config.toml
model = "sound classifier"
norm = "batchnorm"
activation = "leaky_relu"
kernel_size = 3
mixing = "cutmix"
final_lr_fraction = 0.01
Rows from block 6 of a small sound classifier, named by matrix and row number. Rows with one number belong to one channel. Each number is 500 + 40 x the weight over its row's rms, rounded and kept within 0 to 999. All counts start at 0. Numbers have three digits each. After the name is the row's rms in percent of the matrix's.
After each channel's rows are labels from the 100 clips, of 14976, where the channel reaches its highest value: "top examples" is what is common among them. Only what is clearly more common there than usual is listed. The data: read English sentences (LibriTTS-R).
# convs1: 3x3 conv, stride 2 (model.blocks.6.convs.1.weight, 192x192x3x3, each kernel summed), inputs 0-63
# convs2: expand pointwise conv (model.blocks.6.convs.2.weight, 768x192x1x1, transposed), outputs 0-63

convs1.119 108:538529513510313481520537512505482519530499490462507523502462470521444541520540534478465503468502465537523544501498485530527492509451505549512504491491574501488492548511474500537455542449355508
convs2.119 109:512486475481490497454502431537517487424461469423467420510543514480530487412441525485447472464491480444495493459429495481536444442456539514476548380534485480481482473443444522503484533441534511
top examples: voice: female

convs1.138 093:524517540494354446547492506467484533529489507465478523494449474518457539518524545477460504448444475494584512485455456539527558497468495545492458483504586511503457529533501424524457511494409495
convs2.138 101:529486492517504520468472439508474409430445470452469391453523506471504449467483571514463436495537541459475502468480427508515456488459462517475533464505439483419474491490430527502503473438495569
top examples: voice: male

convs1.13 103:517512484514352443506557431541489523506522500459391513485509461526485559507481514464435572456460431475520510496507513496491485482492427495492537548495474482488400536485459538494424497522380495
convs2.13 092:402486461485481493477571469435526577487537486505464511609529380464503565473482490474479560474488448517541477492435540502470491487485551453510456531480503490517437511445456497422447430497466481
top examples: voice: female

convs1.54 134:497485518496308466500550478463490448504472436480481514473515473486487498485531486472509501504521472529501473523533523515500485527504491574522464537455518468479498550478448499526500481454345478
convs2.54 094:398527436496507474525440528510642523563502490518392530537440498447529486442459442442490540516474447507434527507501522495482461471486598515516526481532500420546504486474487473468470532510538394
top examples: voice: female

convs1.189 105:500518489487348435488547440516495469488490451448460532464506469518491508476537467444474502491489416514525526490496515493452480462509435525507520519457500477496437556445458505523462477475362500
convs2.189 083:415465456505509492580513530449613540510565528530434526546516486440503499445497454473453589457524469491514456526434447483480517489505519495490416546496494429498438554500512494515483495517469470
top examples: voice: female

convs1.8 087:436465516487459501492532514488490456518448507487521494509485460443500428490464566498489484499507525501419390533484480494552542564506552507506487569464531501434500517544460493523531522457476416
convs2.8 095:506477426443534499504464509431525502522507512542505567488486525428469528459478474536484507478483537444501493526457474467435486488505507522471458489501534479498444476506504408459526475524459442
top examples: voice: female

convs1.108 087:542422489508471513510488504434539522510491510559527568534428592549420565513516493477413478419525494521536409541513438517485471495401487517530451482548533513576508490531580443546429526522492525
convs2.108 116:473508490531498510447421471522516429439370472427559469446507505471539423467521500467511463471485518426450476477520402498510559422527522478449474473495480465480492443493466549512490543375490440
top examples: voice: male

convs1.168 108:505479491553476501482416476553565567521559462446529467483448477506486456453475528571471541465420477486499513514419438492560513513480472500524547478499493530477432429483488503514515461512482497
convs2.168 106:487430469412496478505497469445516535503559491497521499535500483488461527509505497519416505429473482448484412503405496503474458484523510508465419449573517496487448471507545451509519457508423483
top examples: voice: female

convs1.155 091:460474472497523483516443485459527532498508553519484457516480472433467484531470460509436467445456475474474479483457471451501459471458490444455453434568465506471455453494544441489479501584520490
convs2.155 085:543525525525462535481429511555478432517476417462443450426470473544542478464518542500487483497539537534472494393504478613464483484460542516488511525495471490510498500466518476555522462476488536
top examples: voice: male

convs1.130 107:494511501541533473528415451486555585513544524484470495503463496474465485510473503558446501453442429473510525499436467482547512495469443493459459471550490544502434453513514456521497464575521516
convs2.130 107:558490502494486479528516450507543456483522438469471436473462545513493478474540569508467436487545458538554492427469476604475487534454496539491493490526473465435486573492529496521499478546479537
top examples: voice: female

convs1.129 109:516372474461529565504480505492466519513464554586511501562455596567446494536491461462457454444545486493512391474473443481448482465459471520496492467608529525556511481502614468486458535566543524
convs2.129 109:495491498539479493527450477475475465445507463451549500492443514454491429503494503489487569479470478486513431437537438510488518455456479490475467440531459490410475509528562542472464529515451493
top examples: voice: male

convs1.82 088:485479461512479454475429483543517504513517435458526454455470464475499446449471499504486519479407447498519524496415458488525471464492426497534537421479497505499451434455498510522474456505458508
convs2.82 095:521396499471499479555486514474502531511555489528497509524524512531447527479515462524409561387445478480480355513455478500471493454518495445440424468548501448480488495540589473489500504556448470
top examples: voice: female

convs1.26 132:475383476466531515502401508398517506502461539546491484525492543488511475515473489454496461507498479474519369495490478509480491493498510498485416418541498520536525410511537421497487517545530472
convs2.26 092:513525495510510474438434472539508410473426515513453476421555457485547444509523526435534446504522482481429505528502381538446491475453546493449496531460482460485457439455479478465497427425477491
top examples: voice: male

convs1.38 105:501543526504357412505565485530469480514507482447489499456486437473466527495484530508468563482489514486483521571526503489504482553483481475558516559405478547446473564545451528532479488457399484
convs2.38 093:450526462474497524457511491451496548495509487488471493570518414477476550480475518494497535479546508498482524465445498465494487531420497469512503479498509494499461471473471492389460447517488547
top examples: voice: female

convs1.120 103:530506520538414403475541456519555566537559456473412495489467497491529527448473514578479555482468476483502546554525516496547527564521453537497512566504447513471451544511471527492489456509376512
convs2.120 102:474466465421471502452503459477503532454502499431441454545510511466480520478493516503459454456502497500471465454423514501500504488441499506479437464519535472491473472405484482526485450477447503
top examples: voice: female

convs1.105 087:471454514478540456467494478452465526470492483467435483453526500481537494471523474443523511518430485507513474451478499482476479508540475484480457433444440472496501477473404491412513430461461480
convs2.105 096:444525459528593527473450483441497486439512617488479472492565522484503479494503484463473475464489485560478513488521472531542502466526498484504553476520468452454522496530515500483461528536534572
top examples: voice: male

convs1.131 094:453573517457536527516523424465474427514405513549485497552537507472525501520460483406535442540519437503481530479583567507507489490534502548461484544483530510504574545471440516570523495482499438
convs2.131 093:435494446473512489539465552403470519519480542562500543476565464452445536509537459526484532486455498521544472572504492444522498508483503479444476433487499425498496529508487442577486511541475481
top examples: voice: female

convs1.29 085:479465495496406470507507498478517462502451482507525517508533491496492462507557537406513503520523441502497448546478521508527481474489481505549476433503528486521479490454514481576518540528402503
convs2.29 104:505477514555498501586548538465498523537547509510464536519476451538432555475467493548440590501464491538585446492500473476440474531518456530456509535468477481494465609539518514476513509572449516
top examples: voice: female

convs1.55 091:498469484499533567433451491482511492518484423489503436481492540515480473450466442468521417504526473448503456453534501469437443466505450549462489425472509435494516434424503417511439465458533502
convs2.55 083:455538472499566543568399519421539466542518588539559590493545492474501467533445451444501559530519481603506511494545487465487452492465520531536515502525505507492468481503497532475440496542534573
top examples: voice: female

convs1.123 094:464489570476471440528519503500524432501485506478465475446509427456548470481527492484539492525500464512447481584494499453455444572552496464540494489399448580442499516575466471492524479494484470
convs2.123 108:575537474483475618460469485412492516501491478510494514520547452491481544545481537460513505537602567497455565492510542545496475535457546478556513497517504461514480436505494524494495446534508542
top examples: voice: male

convs1.99 089:493457531469349505544484512490486476504446486457489472504495480496442448528565497411486466476534467505503454509496502517469471501477501561508494423493571482478491495488490470525444541488396451
convs2.99 089:494471486535491478466435493531530478442444497499473535487541490534500485448530442490427534466467485453521491508485540479430434456541534497480524446473488430514521482525463462476489515435547420
top examples: voice: male

convs1.159 102:483541540475406410498551484485484463501474497469483444450527448450535493483474488498538498535469507480462533562526525481523506566533492451530467498392459567448523548520452481510518466460438453
convs2.159 093:568552500489493583475462512473458536515516510529452497560517482503469512514480535513515513532585518525460561507491517509515478563413494499537527530514485463508514479489482499426498491540502577
top examples: voice: male

convs1.53 126:464398455468536563453464465461488483493460483575493487513462590505484462477477433440491451478551455483466402463483455450427435460489431484500472448530472508539523462487578447469440481489542496
convs2.53 087:464534509500550511518482546454531454437481553504550492452526488464531440499494515438532485485521467543500444500555444515532489406448473489496425448456477499441503487497516577468449509501465513
top examples: voice: male

convs1.21 080:530482514552486518533511466534477490600541484545559504540499579538585447545493571527530512519475478510535481513482494574647601526517490528496531520518505477548521498465536536530521502414504494
convs2.21 111:557498486475526520480542549474503463497447482530491482466446494413532492468379476502472481471495508472447487506483412472507468444510448477434496506509496516427447488473496530538518461491419518
top examples: voice: male

convs1.73 087:458507504443462525478477500480484463485435471471497531475558509471565528471481535419523491550542508505515505507525581550555528554532485532485506536482445457526462488471488526518418478455473488
convs2.73 127:477500482461499525482508488483538527562484491479522545512461413485499541480449501489518521513477431475461517486481578515454468463467541523495506563377530555560420478424389533486510437402498500
top examples: voice: female

convs1.116 082:443538435507388417438557517534474538511500491473488469448484472443468533448399550509461569480490548461495507514544511473496468524455506504496514558460450436451497551538468529488434488498409473
convs2.116 097:405496452486513489450525474460491513469496509490502498531505397440529531473493494485485521457506468511474494484415482464467532505433501472494482493467505487492409470460465476396452432472477504
top examples: voice: female

convs1.185 099:472547530524382404532536447530473488501518507457459503469501426492476539524483502492485556492457456461494539537472499468478468521478451463522513535397496568463472542540433501529485472438418469
convs2.185 104:525538489514477639453533531464477548524518476516465489571541441495499565497515528488492550502555563511508538487495524520526465535430499454526532481499495498499486500495476515431471454543502570
top examples: voice: male

convs1.77 083:506443522509439470489481473461527474486456435438486506469508463492467454494544473406493487482456425493516437475483487516455417459487445528519469424440502474513465455433442472494460473469422482
convs2.77 112:461493487550523518552482509447521532512547551515522547512506498477484514458429465495461539478462486575536478502506500515483497451534507510499524490540464439497448546523487528443492519586530528
top examples: voice: female

convs1.147 104:496491461480544557463478455578464498516505429497532443477476505503503467460474451470454522466483444499522531450463475481492470458488416503500593440511471476502451462443517506476406447458543524
convs2.147 100:516401502495442514514497515517514539459485411552491528522488491524485524447497463469462546375431462486478432525469518514480491477520497439459450469494514449489520478507561519498477507511510447
top examples: voice: female

convs1.28 096:410489480474501502471480502477498418534428500515535443518519437432530400488452497470507454520502505523416424509483504478505504520535556489487489510455523484442530484479461491535540525484490393
convs2.28 096:543487456453508518523488536471508515539513516543510563493545517481476529491503477556508519476491558469519495561446475441430479513537506503482463491460523447504489502496481406457526477527488478
top examples: voice: male

convs1.102 098:542521482503496432455467457480511524466485437452460465425490469469520504454458515518499492502425451490503520462473466491530482498495441450468465456448457475509474430485476472448521422503481564
convs2.102 109:545447506486545532528450484519489514496537516522521499509589611568507488483463450531436510433442502538461447474515460507476527464572505455472452529597512463517557453532558486476500520564517515
top examples: voice: female

convs1.72 101:537542496485527526483479442533456514496483397492491433432456526510482490473482463509437471444478446490547557435496467510508505475454419513467533441480479481523465456439503474470462445426519546
convs2.72 101:557450515507472563504473519559514532457485431524525495507508585555517495451458459481441492422415484498455469473466531460528555460542522451483504480580512476509572432518523548511470548512561446
top examples: voice: female

convs1.125 078:530520608487510534564515446474479442545521493492445528507554467525524585579558476470487470492518432568511521543543576508493484514552472498522492491465474570521487483517489462508514511402516511
convs2.125 113:531516528483490706475522541505521508494457469458522461514523422525518514459488520504514515477484612466530465443509511486487501458519447469472451484465502540548545509535490499553540519459459461
top examples: voice: male

convs1.152 140:490557482484543580445531470513503461503474412448522498428514483488491523444483440479457456469533491494469545481535526467455474480508472502464535525448443462450444511453471474502453449427558510
convs2.152 084:444481441475533488488473447469550482468480499523541517483488441436494474494434469377499510461493475502452510486467444483455441521489521488511460503470531470494464451510462525516460466486509433
top examples: voice: female

convs1.165 082:516413493468461529496485526519515453517472477525529503505574510525556444484571472370549531562531486512533433536476533528455498506575511509552545466480464470530515453459518477496469506486458527
convs2.165 113:485469470500515503498501466483537531480490519494515526517499425503474548469520473505468574465436465495508480471502552474451522483480509484476494504402491510527429503525470503476482474472504458
top examples: voice: female

convs1.184 077:479519542497479390474489507475568522466493456488476513476518458471530478472521444474538521553491511527476512478489549473451450500545481472467458467426441506491534483467441482466458466447462518
convs2.184 129:498510507511465547481499546521443487509496494534537471458562512497542497492491512508492467462535464581499506537429498581515479486530468486516509482516495420500501481450444483498493440505553539
top examples: voice: male

convs1.133 113:520556465485524515464476454536457537496493409479493429435451510484496492458457477516443486446466461487532578421479461495535506466458429503475535443494474469504450456443505483475466430457520551
convs2.133 102:543436506492469508491451504542493539475507431529524507522498591535500492455450457470442497407435496497446455492478501472522525459558521433476463482621542465514558440515567509517478526543529464
top examples: voice: female

convs1.157 083:414513524508491509523467505504495439537455548521553492562489460452501407536480531440491497494491504536463461499481519504509528521508554520497506546485552540494520518531452531572538530485485391
convs2.157 108:469445436485471487538464562422479526533503481619476571487518503439412555494494486524472535485448476494528446626471489470450458512479486516451463483508501479489426519469496463478491470534427495
top examples: voice: female

convs1.143 062:527544498510478498468520467566511499498514385413534495416450456514476520428510486510449515453463447494527580491482474474503477477475411523530571492468483511471408506445472518528441428457461560
convs2.143 096:463395482470461512559490507468508545506554474530499525546493494476451519478499466488459565415467472466478385521447463484479455473522510476466381490541522452504466499507570505502499464522442448
top examples: voice: female

convs1.144 089:505472466517428388468475472565488514504533437466505496467509468510536459451561504493500589514460451540505535503438494481545499474531433485553556440496483499478438480451496552516469474501398525
convs2.144 084:509424524484479488541584538475494538498549488542433506538504494531451559436507487532430572418468466526545412527468511503462502527525470459468442512473491416442505556495545479491509475556437476
top examples: voice: female

convs1.136 090:510524494530355399475535449541529541508545438456444518462495480533510523449509508526480543489459432484525554492514525494514512496505433550499533533488485486488437545461476517534461465506335506
convs2.136 080:439432480468463492565542518464548560510569492516437506561493492480447513438488476485477551437481471508529424522414484504478502498494511486491400535514507446499454549446523488526497469514432463
top examples: voice: female

convs1.7 088:502530573525336400515519457510516507545526480496458481488484481487520501502490554499514542518465480483508516554479490511581545590520459493540491521445502569484505538548476494527488498438391476
convs2.7 085:529526485467504487459512501461483513491490484512396415549531500445472500466442531541489451509568514533491522522506480459526468525416464512498519529533490487461512501428471507453490462513466612
top examples: voice: male

convs1.156 100:482468552544438460499474478476545437559527413543508530505499544485531511489499558500519537527487504526519424567479492548559540573529480501548469533422502512526538487523519496552502469350446484
convs2.156 109:510514475455513559448507537471516475516427491518523447476481469430517495419363568513506415483509543486519496518513419451505457463520508516427466503489488480488474513510458534530511439461451549
top examples: voice: male