python train.py --targets=["voice"] --stem="deep" --avg_pool_shortcut=false --mixing="cutmix" --residual_init="scaled_by_depth" --optimizer="nadamw" --lr_schedule="cosine"
Rows from block 6 of a small sound classifier, named by matrix and row number. Rows with one number belong to one channel. Each number is 128 + 24 x the weight over its row's rms, rounded and kept within 0 to 255. All counts start at 0. Numbers have three digits each.
After each channel's rows are labels from the 100 clips, of 14976, where the channel reaches its highest value: "strongest on" is what is common among them; "band" is the frequency band that holds the peak. Only what is clearly more common there than usual is listed. The data: read English sentences (LibriTTS-R).
# convs1: 3x3 conv, stride 2 (model.blocks.6.convs.1.weight, 192x192x3x3, each kernel summed), inputs 0-63
# convs2: expand pointwise conv (model.blocks.6.convs.2.weight, 768x192x1x1, transposed), outputs 0-63

convs1.89:140107123138111128136129137078159108147120138164150159134103169144100153136133121115098113096130126136157095136114094155140152113092125130140078104142155145160134132145189075165118141140128131
convs2.89:124141140137133118114089113144126073104077130082136073082125137112160076099126165134137105131141130128110125076141064124136154116124119125116135131125102100085124115124101140134131154064121136
strongest on: voice: male
band: 4000 to 8000 Hz

convs1.95:110153148126145136131103123138116158119154112124103088137167149131165129138102116151149104152086109109144169089134158129142126125166100152105145077124109124140134094124106119086126106097112112
convs2.95:126131108126213136111118113088131124099138186127144115145162154140159124152143113096076127105100123129128129116150103124145153118133118111113140105172108103085121146190165116148100133158145138
strongest on: voice: male
band: 4000 to 8000 Hz

convs1.160:114049107107145165105100108092119121121104123172122132136107182131119113120113102092118100113157101113120054105122099106092096109120089116121101098149103135158140096126177087106089116124151128
convs2.160:110149131123154127125133139108128095090110153116149101091143123106144085127133142091149101122142111149131105119157075142140131079092091117120084104105107133088126128127139172104105134121101142
strongest on: voice: male
band: 0 to 250 Hz; 250 to 500 Hz

convs1.62:074139135130129135140098127123132085150093154151163116168120109089129071149117137078125122126126122145103104130120136125128135137131160142131125142122161153123149133134106138176148153125124062
convs2.62:107102094122106121157112168088111144151129117198117172119143129102076159132132118150121150126097121129151096223113121114102115140118118137103111122126128115122094149105123102112124116147089133
strongest on: voice: female
band: 4000 to 8000 Hz

convs1.60:125136142144133080103118100087171103124128074107118151084129127105125151084155129110142135132129112150119105168119133124107103163125089098149081123067100110126141115129112117133126087082132134
convs2.60:134137124135120221124158145139109113138109123127121108094147081135138139124107134142138081124141165128142128123099119149146098112154146133127106128120121122158138131108098135142144071105132156
strongest on: voice: male
band: 0 to 250 Hz

convs1.153:140161146091143178117146112116123088145078076115130141102140139112127164113136117079114096120167108133121149162162149135119117153130111146121130140100108127121106135129120108136097112072151146
convs2.153:091124108107125115125118091107182160108138123102155131153113103107131143103073107074129132100128109136120126129087140114116084098124177141130102117106160119168108108103106134144109120111134072
strongest on: voice: female
band: 500 to 1000 Hz

convs1.178:126149155107149161153156100096119091112085147143102157155148151127131137152132123095127097125149099140127124113179151155127138131133134140094124174134123109143140153099112153147155133157131118
convs2.178:066121080107163122130106135067130145128114174144119138122154097075103146125145109120107141109109108126132126150113129110142115130113155111097122081127127092145107121142124105160112115145120096
strongest on: voice: female
band: 500 to 1000 Hz

convs1.39:144141145154117103116093113125179188133152109081129116107090122121118120094117155176115141107088119100132158140105105133174145150104118138131118119127111150122088095132117108142134103134113129
convs2.39:134098114083130114121125097097125140115169122115120106148135146107089133137123149133081095107145106117125108113075118138118094130122120148123103103196147119120097115131147100134134094152101150
strongest on: voice: female
band: 4000 to 8000 Hz

convs1.11:148129154125030090143128126097125112124114119098119151134112124124092157143149149104109126110133108145150118119135118160121131133099128146124104116106149110137111133133114118134113137093045121
convs2.11:102133111122128133092114117127121091145053110134105120087111101095143130088071146118116085136122148098114143131118111124132083110127135133110160119127113137127098077120058144137126099090121145
strongest on: voice: male
band: 1000 to 2000 Hz

convs1.4:123083154156079087124090105102154106128134077129118152127131156142121137117145158109140137143127088138136069141097128153139144136137107122148089129090136127152125100122129114141127125069081121
convs2.4:138155119128153114123176132114145124151117140118097090126128101104137146086038177164131088136139149157206136131153101092107083128142121154102123145137124108125112182140104131119133097133112171
strongest on: voice: male
band: 4000 to 8000 Hz

convs1.148:114182102150160127101125098141165168131163109082135127090135076104147153097110124155119126120101105111120186108128144089136108100127105119120144110130087107087089117104103107131130096147158133
convs2.148:099102113092101130137151138104125116124122109120132108115124125104108125116133133109100118105141113114135094127100141165145059125151126124125073111121139132139110118098145136197149116107109122
strongest on: voice: female
band: 250 to 500 Hz

convs1.139:130103133154142185142130111149182139149151091144127141140150148158143137141134128138128138140140102133130122161134146129131127150149090149125158139148122147139133115141159114134098120098149157
convs2.139:133109125113100132093143101139119136084117086111128110138094113148118146123146115121115132110120103083119124086127157134112121136125115099117125122095134158133119103115105146122115123089139110
strongest on: voice: female
band: 1000 to 2000 Hz

convs1.45:091085102106147117131075129080137134120105154157117100136135134093144094133098111112135104139114123111115077124099124105112109119141138105113083082152117146129135084134148088110134127162139098
convs2.45:147137138142130131118072103160109070124107133152084115066183112149147096149162143109144114143147124140106138152142085168099117154082143138129135167094118100110123115127129104131128099112128131
strongest on: voice: male
band: 250 to 500 Hz; 1000 to 2000 Hz

convs1.63:156134156132047103150137132113115129136128126114127150145123136141112157147148160113124135120122123145161132116141132175135142131115133159128119127122153110156117142134121128141123138103059123
convs2.63:110127107130136133097120122118100090150072121135114123093090098076128139096060131112109111121119152095113132124119082117139076095121112133089154104139118141109080088113084142143123100111103138
strongest on: voice: male
band: 4000 to 8000 Hz; 1000 to 2000 Hz

convs1.88:129112115082078073108138143170058120133117133130108104128124110114150137122105106095119150127140112135122139102145136119132134120137119108122168137131097139117116142120152141098083148104078153
convs2.88:131111131071128124116149129111137155134134135123122112148146136123134137092108138149112140097111123119145094121131136115101131121116117124106069162096152132144133127109149099123146106113092131
strongest on: voice: male
band: 0 to 250 Hz

convs1.104:114124114125151123117116092092130133112116125117080152125128138120124149121137127075108137111118089135135123097157128128127118115118095114107113118122080097145114113077087154118119108140114120
convs2.104:080141103114159137123112125069115136123114185132109135110133088078106141130131110117124133122103100141123130135125133128144134119147168118106131112107115104150116116139111120146114133135129128
strongest on: voice: female
band: 500 to 1000 Hz

convs1.163:114134143130126087108106129097157123117096082090130107086136098093123088092143109085139132140135122146119106131101121120102094120146138123137082110065127135114119106101077114121106115106108101
convs2.163:108145125142119114136132152123126127132137127153139127115177114122110137108093109162118112121156077166165143153100152147132065121149146131143142120125140067130142150120102120069119129137170145
strongest on: voice: male
band: 0 to 250 Hz

convs1.101:122111155135019075135131133156119131146141110105148128116117105125113141127132163132112170115129142138147118153109123142134113162126128133135146129099137138125118139161122131144104138080044112
convs2.101:132136106119137139082185124098139146127124132101101102159140079121162181090108138156111139118135180101146123108131137094105120106108100122110129116100137164132102122086116114097141091123113155
strongest on: voice: male
band: 0 to 250 Hz

convs1.191:118146109167117128147127131142169142113164114170117108166157152165132090140103098152150097145109124078109139113128157120104123084151140120096139146144158122144157118107156087130164141119095110
convs2.191:136087139112171139119096100132118112118133134153117132116180145158088080156166087120104128121113119043107130137154116134104139183134095101123122125138130119112139104194143113112132112136136116
strongest on: voice: male
band: 4000 to 8000 Hz

convs1.187:112081114121148131149089149094139136133121180155154119153103147111093097152127121129078114087132144138132079130092086139114134124101148121120095094170146147141110100150173091130118151185151122
convs2.187:132133121146130098122077088142126080098108092074104084090088113124138099110135151134119118124143125117109120062127062169099134119101160147105135134111097103115108125114117113128135107092117146
strongest on: voice: male
band: 1000 to 2000 Hz

convs1.140:143152139090137166117158113133109088148087089108125134099158127122141157113143112072121111131150103140133148143157162135112129147151110146113147144094103125119099143129105118135095110081143150
convs2.140:084114097107125120127109085114166161106135129114144134151105100102130147100081108068117139101117106135121127120091143113114087121115159141135113104109150113141102105105110135138097116112137075
strongest on: voice: female
band: 500 to 1000 Hz

convs1.37:138135134099082117121144115159082092133108090112129096095144120125129133114122107073100158112135115142141141113145145127108110125143096126145164120097098119124092132107121157111051107091093155
convs2.37:107111112132106171129126116125134164137143107154123147159149100112120151113118112102101182100106138115133121130109127092092127129119143100119098152112139118153097129137106126087103105128120094
strongest on: voice: female
band: 1000 to 2000 Hz

convs1.20:065136121133141137121092113130135079150102137150163110154131105094140063130107123080136125134117117136096113125117148118127128127140151139132129137106148140117152128114097138176150134119130053
convs2.20:103110097120110121159116167089110143151128123200115168115146126109080159131134120153123150128099122136159101218116130111105111140123119129110115124122131112123104150106119101115124119148101136
strongest on: voice: female
band: 4000 to 8000 Hz

convs1.68:123137107145132117112088116175143166140161097099141099106111106123137116095097135163115149114066107119138169120082116116154124118123088138135171110135121130116094091111128138136111100136126133
convs2.68:120060121100112117139123125106131150129156117140118129149127124123099147124132112133090151068107107102109054136095115130115098106136130103103066116154143097121111114135179114125130105138086105
strongest on: voice: female
band: 2000 to 4000 Hz

convs1.75:137118099105097119119132131100147098165083143139113126134123113096141122142103126088102112102126133109082108152142165127154114136120129094119099121125121120124119117109133088128139155162099099
convs2.75:173127132115146138116092129142127134120146138124131117139147140133175116128112143135108141101150166093110120110111104129086150095150168149115102142128152119162117106133140092110166102134109123
strongest on: voice: male
band: 0 to 250 Hz

convs1.188:105096120123106107099132127089120103150108120150116109116114141128162114117137135113136131155068150117135070113161125133174145144130123139160081105144132129125153134111137117149119126123113069
convs2.188:134169148113130121110090127139100101143127141145091107113149147115188070122124142113167112169151126167123166151150090122105153157107128132149134185112129106108128121109127109085140107116131128
strongest on: voice: male
band: 250 to 500 Hz

convs1.162:141104139155128095147129127172114137131177161112095145133169131154140127152172137137128184136089122146147134133118148137142153129164118123161175123129112126124105122135116176090147120140080128
convs2.162:076122076126198125118146102052120150104144160104078107152118098093136148121126134119077146105113123109124125103125111132146126130143122105103146120141096120085093133163133134124111092139116141
strongest on: voice: male
band: 4000 to 8000 Hz

convs1.41:109170100134154116098110114130155143107146127115137108112162078086162132102102107151157113160103118121102165107120155112108102088153141084111136112123090097095123097096103105107161106154142135
convs2.41:105111110081143115125106127101136103107132142136127103113190130113110104136135124128102122115130115099109105156123127144094064131127115127125083114122138126134120107130155099143148107110115114
strongest on: voice: male
band: 0 to 250 Hz

convs1.151:133125139161141121095131069087198141144128069117117146119121147114115145088122142132130123139135078117092069159124123123150128141110108126138078161111123154117118116133118095152136098107130113
convs2.151:123126112083165130144154119102141125140147152123127132129123117111126132116131153139116108113140147112166128120107123130097107137137115163129092106113149108121108148142120091118147104137111115
strongest on: voice: male
band: 0 to 250 Hz

convs1.22:130051103111145169114118127112122122138102133169130126149098189156087101126129090098116091107159114127119054115125094113086102105099119140126116100161141135154133111116188096131092141142150140
convs2.22:096140126140115133143081106107156120098138095089166130130092113101139114123114127116133148126130108131122113086142137128146127087104160124139126108137118128120119114126132159095099138115138118
strongest on: voice: male
band: 4000 to 8000 Hz

convs1.107:077127095112120112099109126089151110124080107117124115131104105082119113114103136081099115109146122127088111123141112116133097125107129110125095131107121095113117113093103128142110139137111088
convs2.107:130124119118108120141105141118121144171130125146129187118134111132103151132120117133147150140100129131140122133112118105077131131138161141132105165079137116167119140103111079098141141130120122
strongest on: voice: male
band: 0 to 250 Hz

convs1.121:141137145103159186126140125145114107132104098123138132127145153135126153121122112106110099127161104122127141126151161139110134135135116163100157150129121120116110131135136115129093131089170143
convs2.121:095105100087108132123115094126155144108120103100144114136091101103149147107092120084127120094116104114088130119085140112122085117113139144134111104116155132142094089095107139125110103095136085
strongest on: voice: female
band: 500 to 1000 Hz

convs1.48:125076127146155090144131142133104090139137143141164122133160137114186081156161130103154133163096121165139089121116130157169158133177131107145140113129102111138123120087123157100156115150139114
convs2.48:154121123094172151125155131101143131103136133139081121141115114098152148154116118138093132113128105083111142140122105134147115137138102096134149139132121103073122136139128137129128085143117127
strongest on: voice: male
band: 4000 to 8000 Hz

convs1.114:126120144134185124133135148127094166116168147133081136143163174129174146136146158174173135173114165112153156116155146141159155151163139155119122131154117104146158118142114137077155131114138112
convs2.114:104130101133218130092129108102113105091112212118109093114139143095138131119130123106097107110111131141124131113130086130151158109134088106109156103146101118074124122152129116148103136136138129
strongest on: voice: male
band: 4000 to 8000 Hz

convs1.61:144130167132036100157148115158103129147145127134095116123142109153135149155141156132121164132102120120141136148125134139142107149147110132155151125100129177133133141155125121136107129088050148
convs2.61:149129138121120126107170146119106141109120095146119111154140104129130165141129128133117166126152132112125132120134155128144115157086098096132151114109098149109114113126113151088112127127121150
strongest on: voice: male
band: 250 to 500 Hz

convs1.12:135089138156102073117122128090147148113144104074098142113108093130105137113158136118131154131097122148117107102121112119111106133111130121131086100093100093099111115105089122095109116082072124
convs2.12:092138117144150132102116117103069110120119164136131120087113137094143145096097130100112092117130133154087137126117094167168145100144085123142155120132104137096097096121084157122121120153136174
strongest on: voice: male
band: 4000 to 8000 Hz

convs1.32:129059134145120121126077108100135124126132111101102131134106143146109112117144144098121142119100098118161064093129110157137149120097108157123112092120148081152113085099097135128131108113103102
convs2.32:090146105134144142111109133106094097133081164134108133085107098054127130117104119110136101142103126136110127128135059138129139105139113122103134162118107130113080095117085148133120109120107145
strongest on: voice: male
band: 4000 to 8000 Hz

convs1.93:136155110120150167099122098152114140136118063116134089088102141121111128093100109126080115083122105108151165091122115123142124112099089145110159099123114110128087109093128108128097083091156147
convs2.93:136076119128101152124099117145131152097125078150136139137105161139130131105100095098091133072071115116099101127109133106131125111150147095113106113173150113132145092138145145129101138139149099
strongest on: voice: female
band: 2000 to 4000 Hz

convs1.169:128117130139109103121127111094131117102136135086083163119117141128121149130148146098102147105137100143148103091155114161130135121108112097113110124120095086149089119098108158093110111137098133
convs2.169:098142099121150134079125115108117130132089151137113130106113079083100156113108128100109111120124137112103147128106142140145089090132171106103157126114119124146095077129094131138111091122130154
strongest on: voice: female
band: 500 to 1000 Hz

convs1.142:121108101131130122108087102169116137138142085125143089113105123119130090098117115126110149109090092127141139112085098118146113106120077131143169080130126117129103085095139130126090094114125135
convs2.142:146044138116120124145125135126127144117145105153118137141133134143104149106133108132086162040086108120115050143111126139119124108134123091096088100145133079109142118146205118117118136159117110
strongest on: voice: female
band: 2000 to 4000 Hz

convs1.146:111074118115154135139080136081138126128111159170137116147105161108110108145124115116090110099134127126136064126101088133110127123107130120121086078164127137150118084138175084117109137168153127
convs2.146:151136131140124114104082107164138078101095093094100090083098117137161106100137153103134108117148116131098131068124079176094138111091161131111136133111111099112115110106123116124124113097119128
strongest on: voice: male
band: 1000 to 2000 Hz

convs1.66:142152138164093068114137108133166198137178125094086132126096117133140142104099152185112151119085119098141182125124134123157147152125114154102127153148111134113097150127107130125125108147069128
convs2.66:110095110091113116117130104111139140103134130094094110140123151093115121120137143128104098107132122129115107113079134147119137116098125141120096120148150125107098122066125121148123109122079133
strongest on: voice: female
band: 4000 to 8000 Hz

convs1.106:132093131098100086128129102081096085125111116132069098113156109110177140116129093112160112162093107123104078133134144100130107136169108107126081106101109142109133133137114102100122109092089121
convs2.106:163147145136123206118098132137091107137106137152117138103168097149133123154160137128148124148163180122107155153137115147114150175052122119147145131085103093102151118136118123136132152119128160
strongest on: voice: male
band: 250 to 500 Hz

convs1.97:137099109125098107111120113181115125139140082100134109100119110142140105093138122125111169118090099140145140122107118121149124119134084145153182106107125133122095111104116150135092090107090147
convs2.97:123054129110111115137139126121142173123148120147119139173139123124107159096133114132091173047083106116119066147102135119113125099145135095104089110140135093120119123127165113112128127145108104
strongest on: voice: female
band: 2000 to 4000 Hz

convs1.100:125127126138083105125136116163139122131126084089153128113104102138105115110153136107090144099127081138149150139085100121143107098112086147155166097122146130117066137091119141163108142129081118
convs2.100:114080135131113123186141158107136144150160137148117153141119104142090144089124119153091185088101119128143055142090109123096117114148124125106101139118123089125107163137143122126137126152093108
strongest on: voice: female
band: 2000 to 4000 Hz

convs1.59:112128132119111103158137143094120132148119215132131116150111102099101139170131123116089130103099131137133125119113098131141142121107139090132083105160154153120102154154146091156103156183127124
convs2.59:131132129138137117106086100140107077102099123099116082089107113109133097119135170129123098135163137110088137090116073155129129128068132140125146120112090112090109105103089128121134106087126167
strongest on: voice: male
band: 500 to 1000 Hz

convs1.51:123063112111067094124097152147117111142101124108150102129118111122103090122136139090093143099106125132131090141088110142134110122109126117162143079123155129133100081115132130155130153154071132
convs2.51:151082114137139117133131119118119144132147139131146136146129121159102166106109121167052182074096141108138054120118108103089155100139116103071109116127129104119106135145149104087128152146093135
strongest on: voice: male
band: 0 to 250 Hz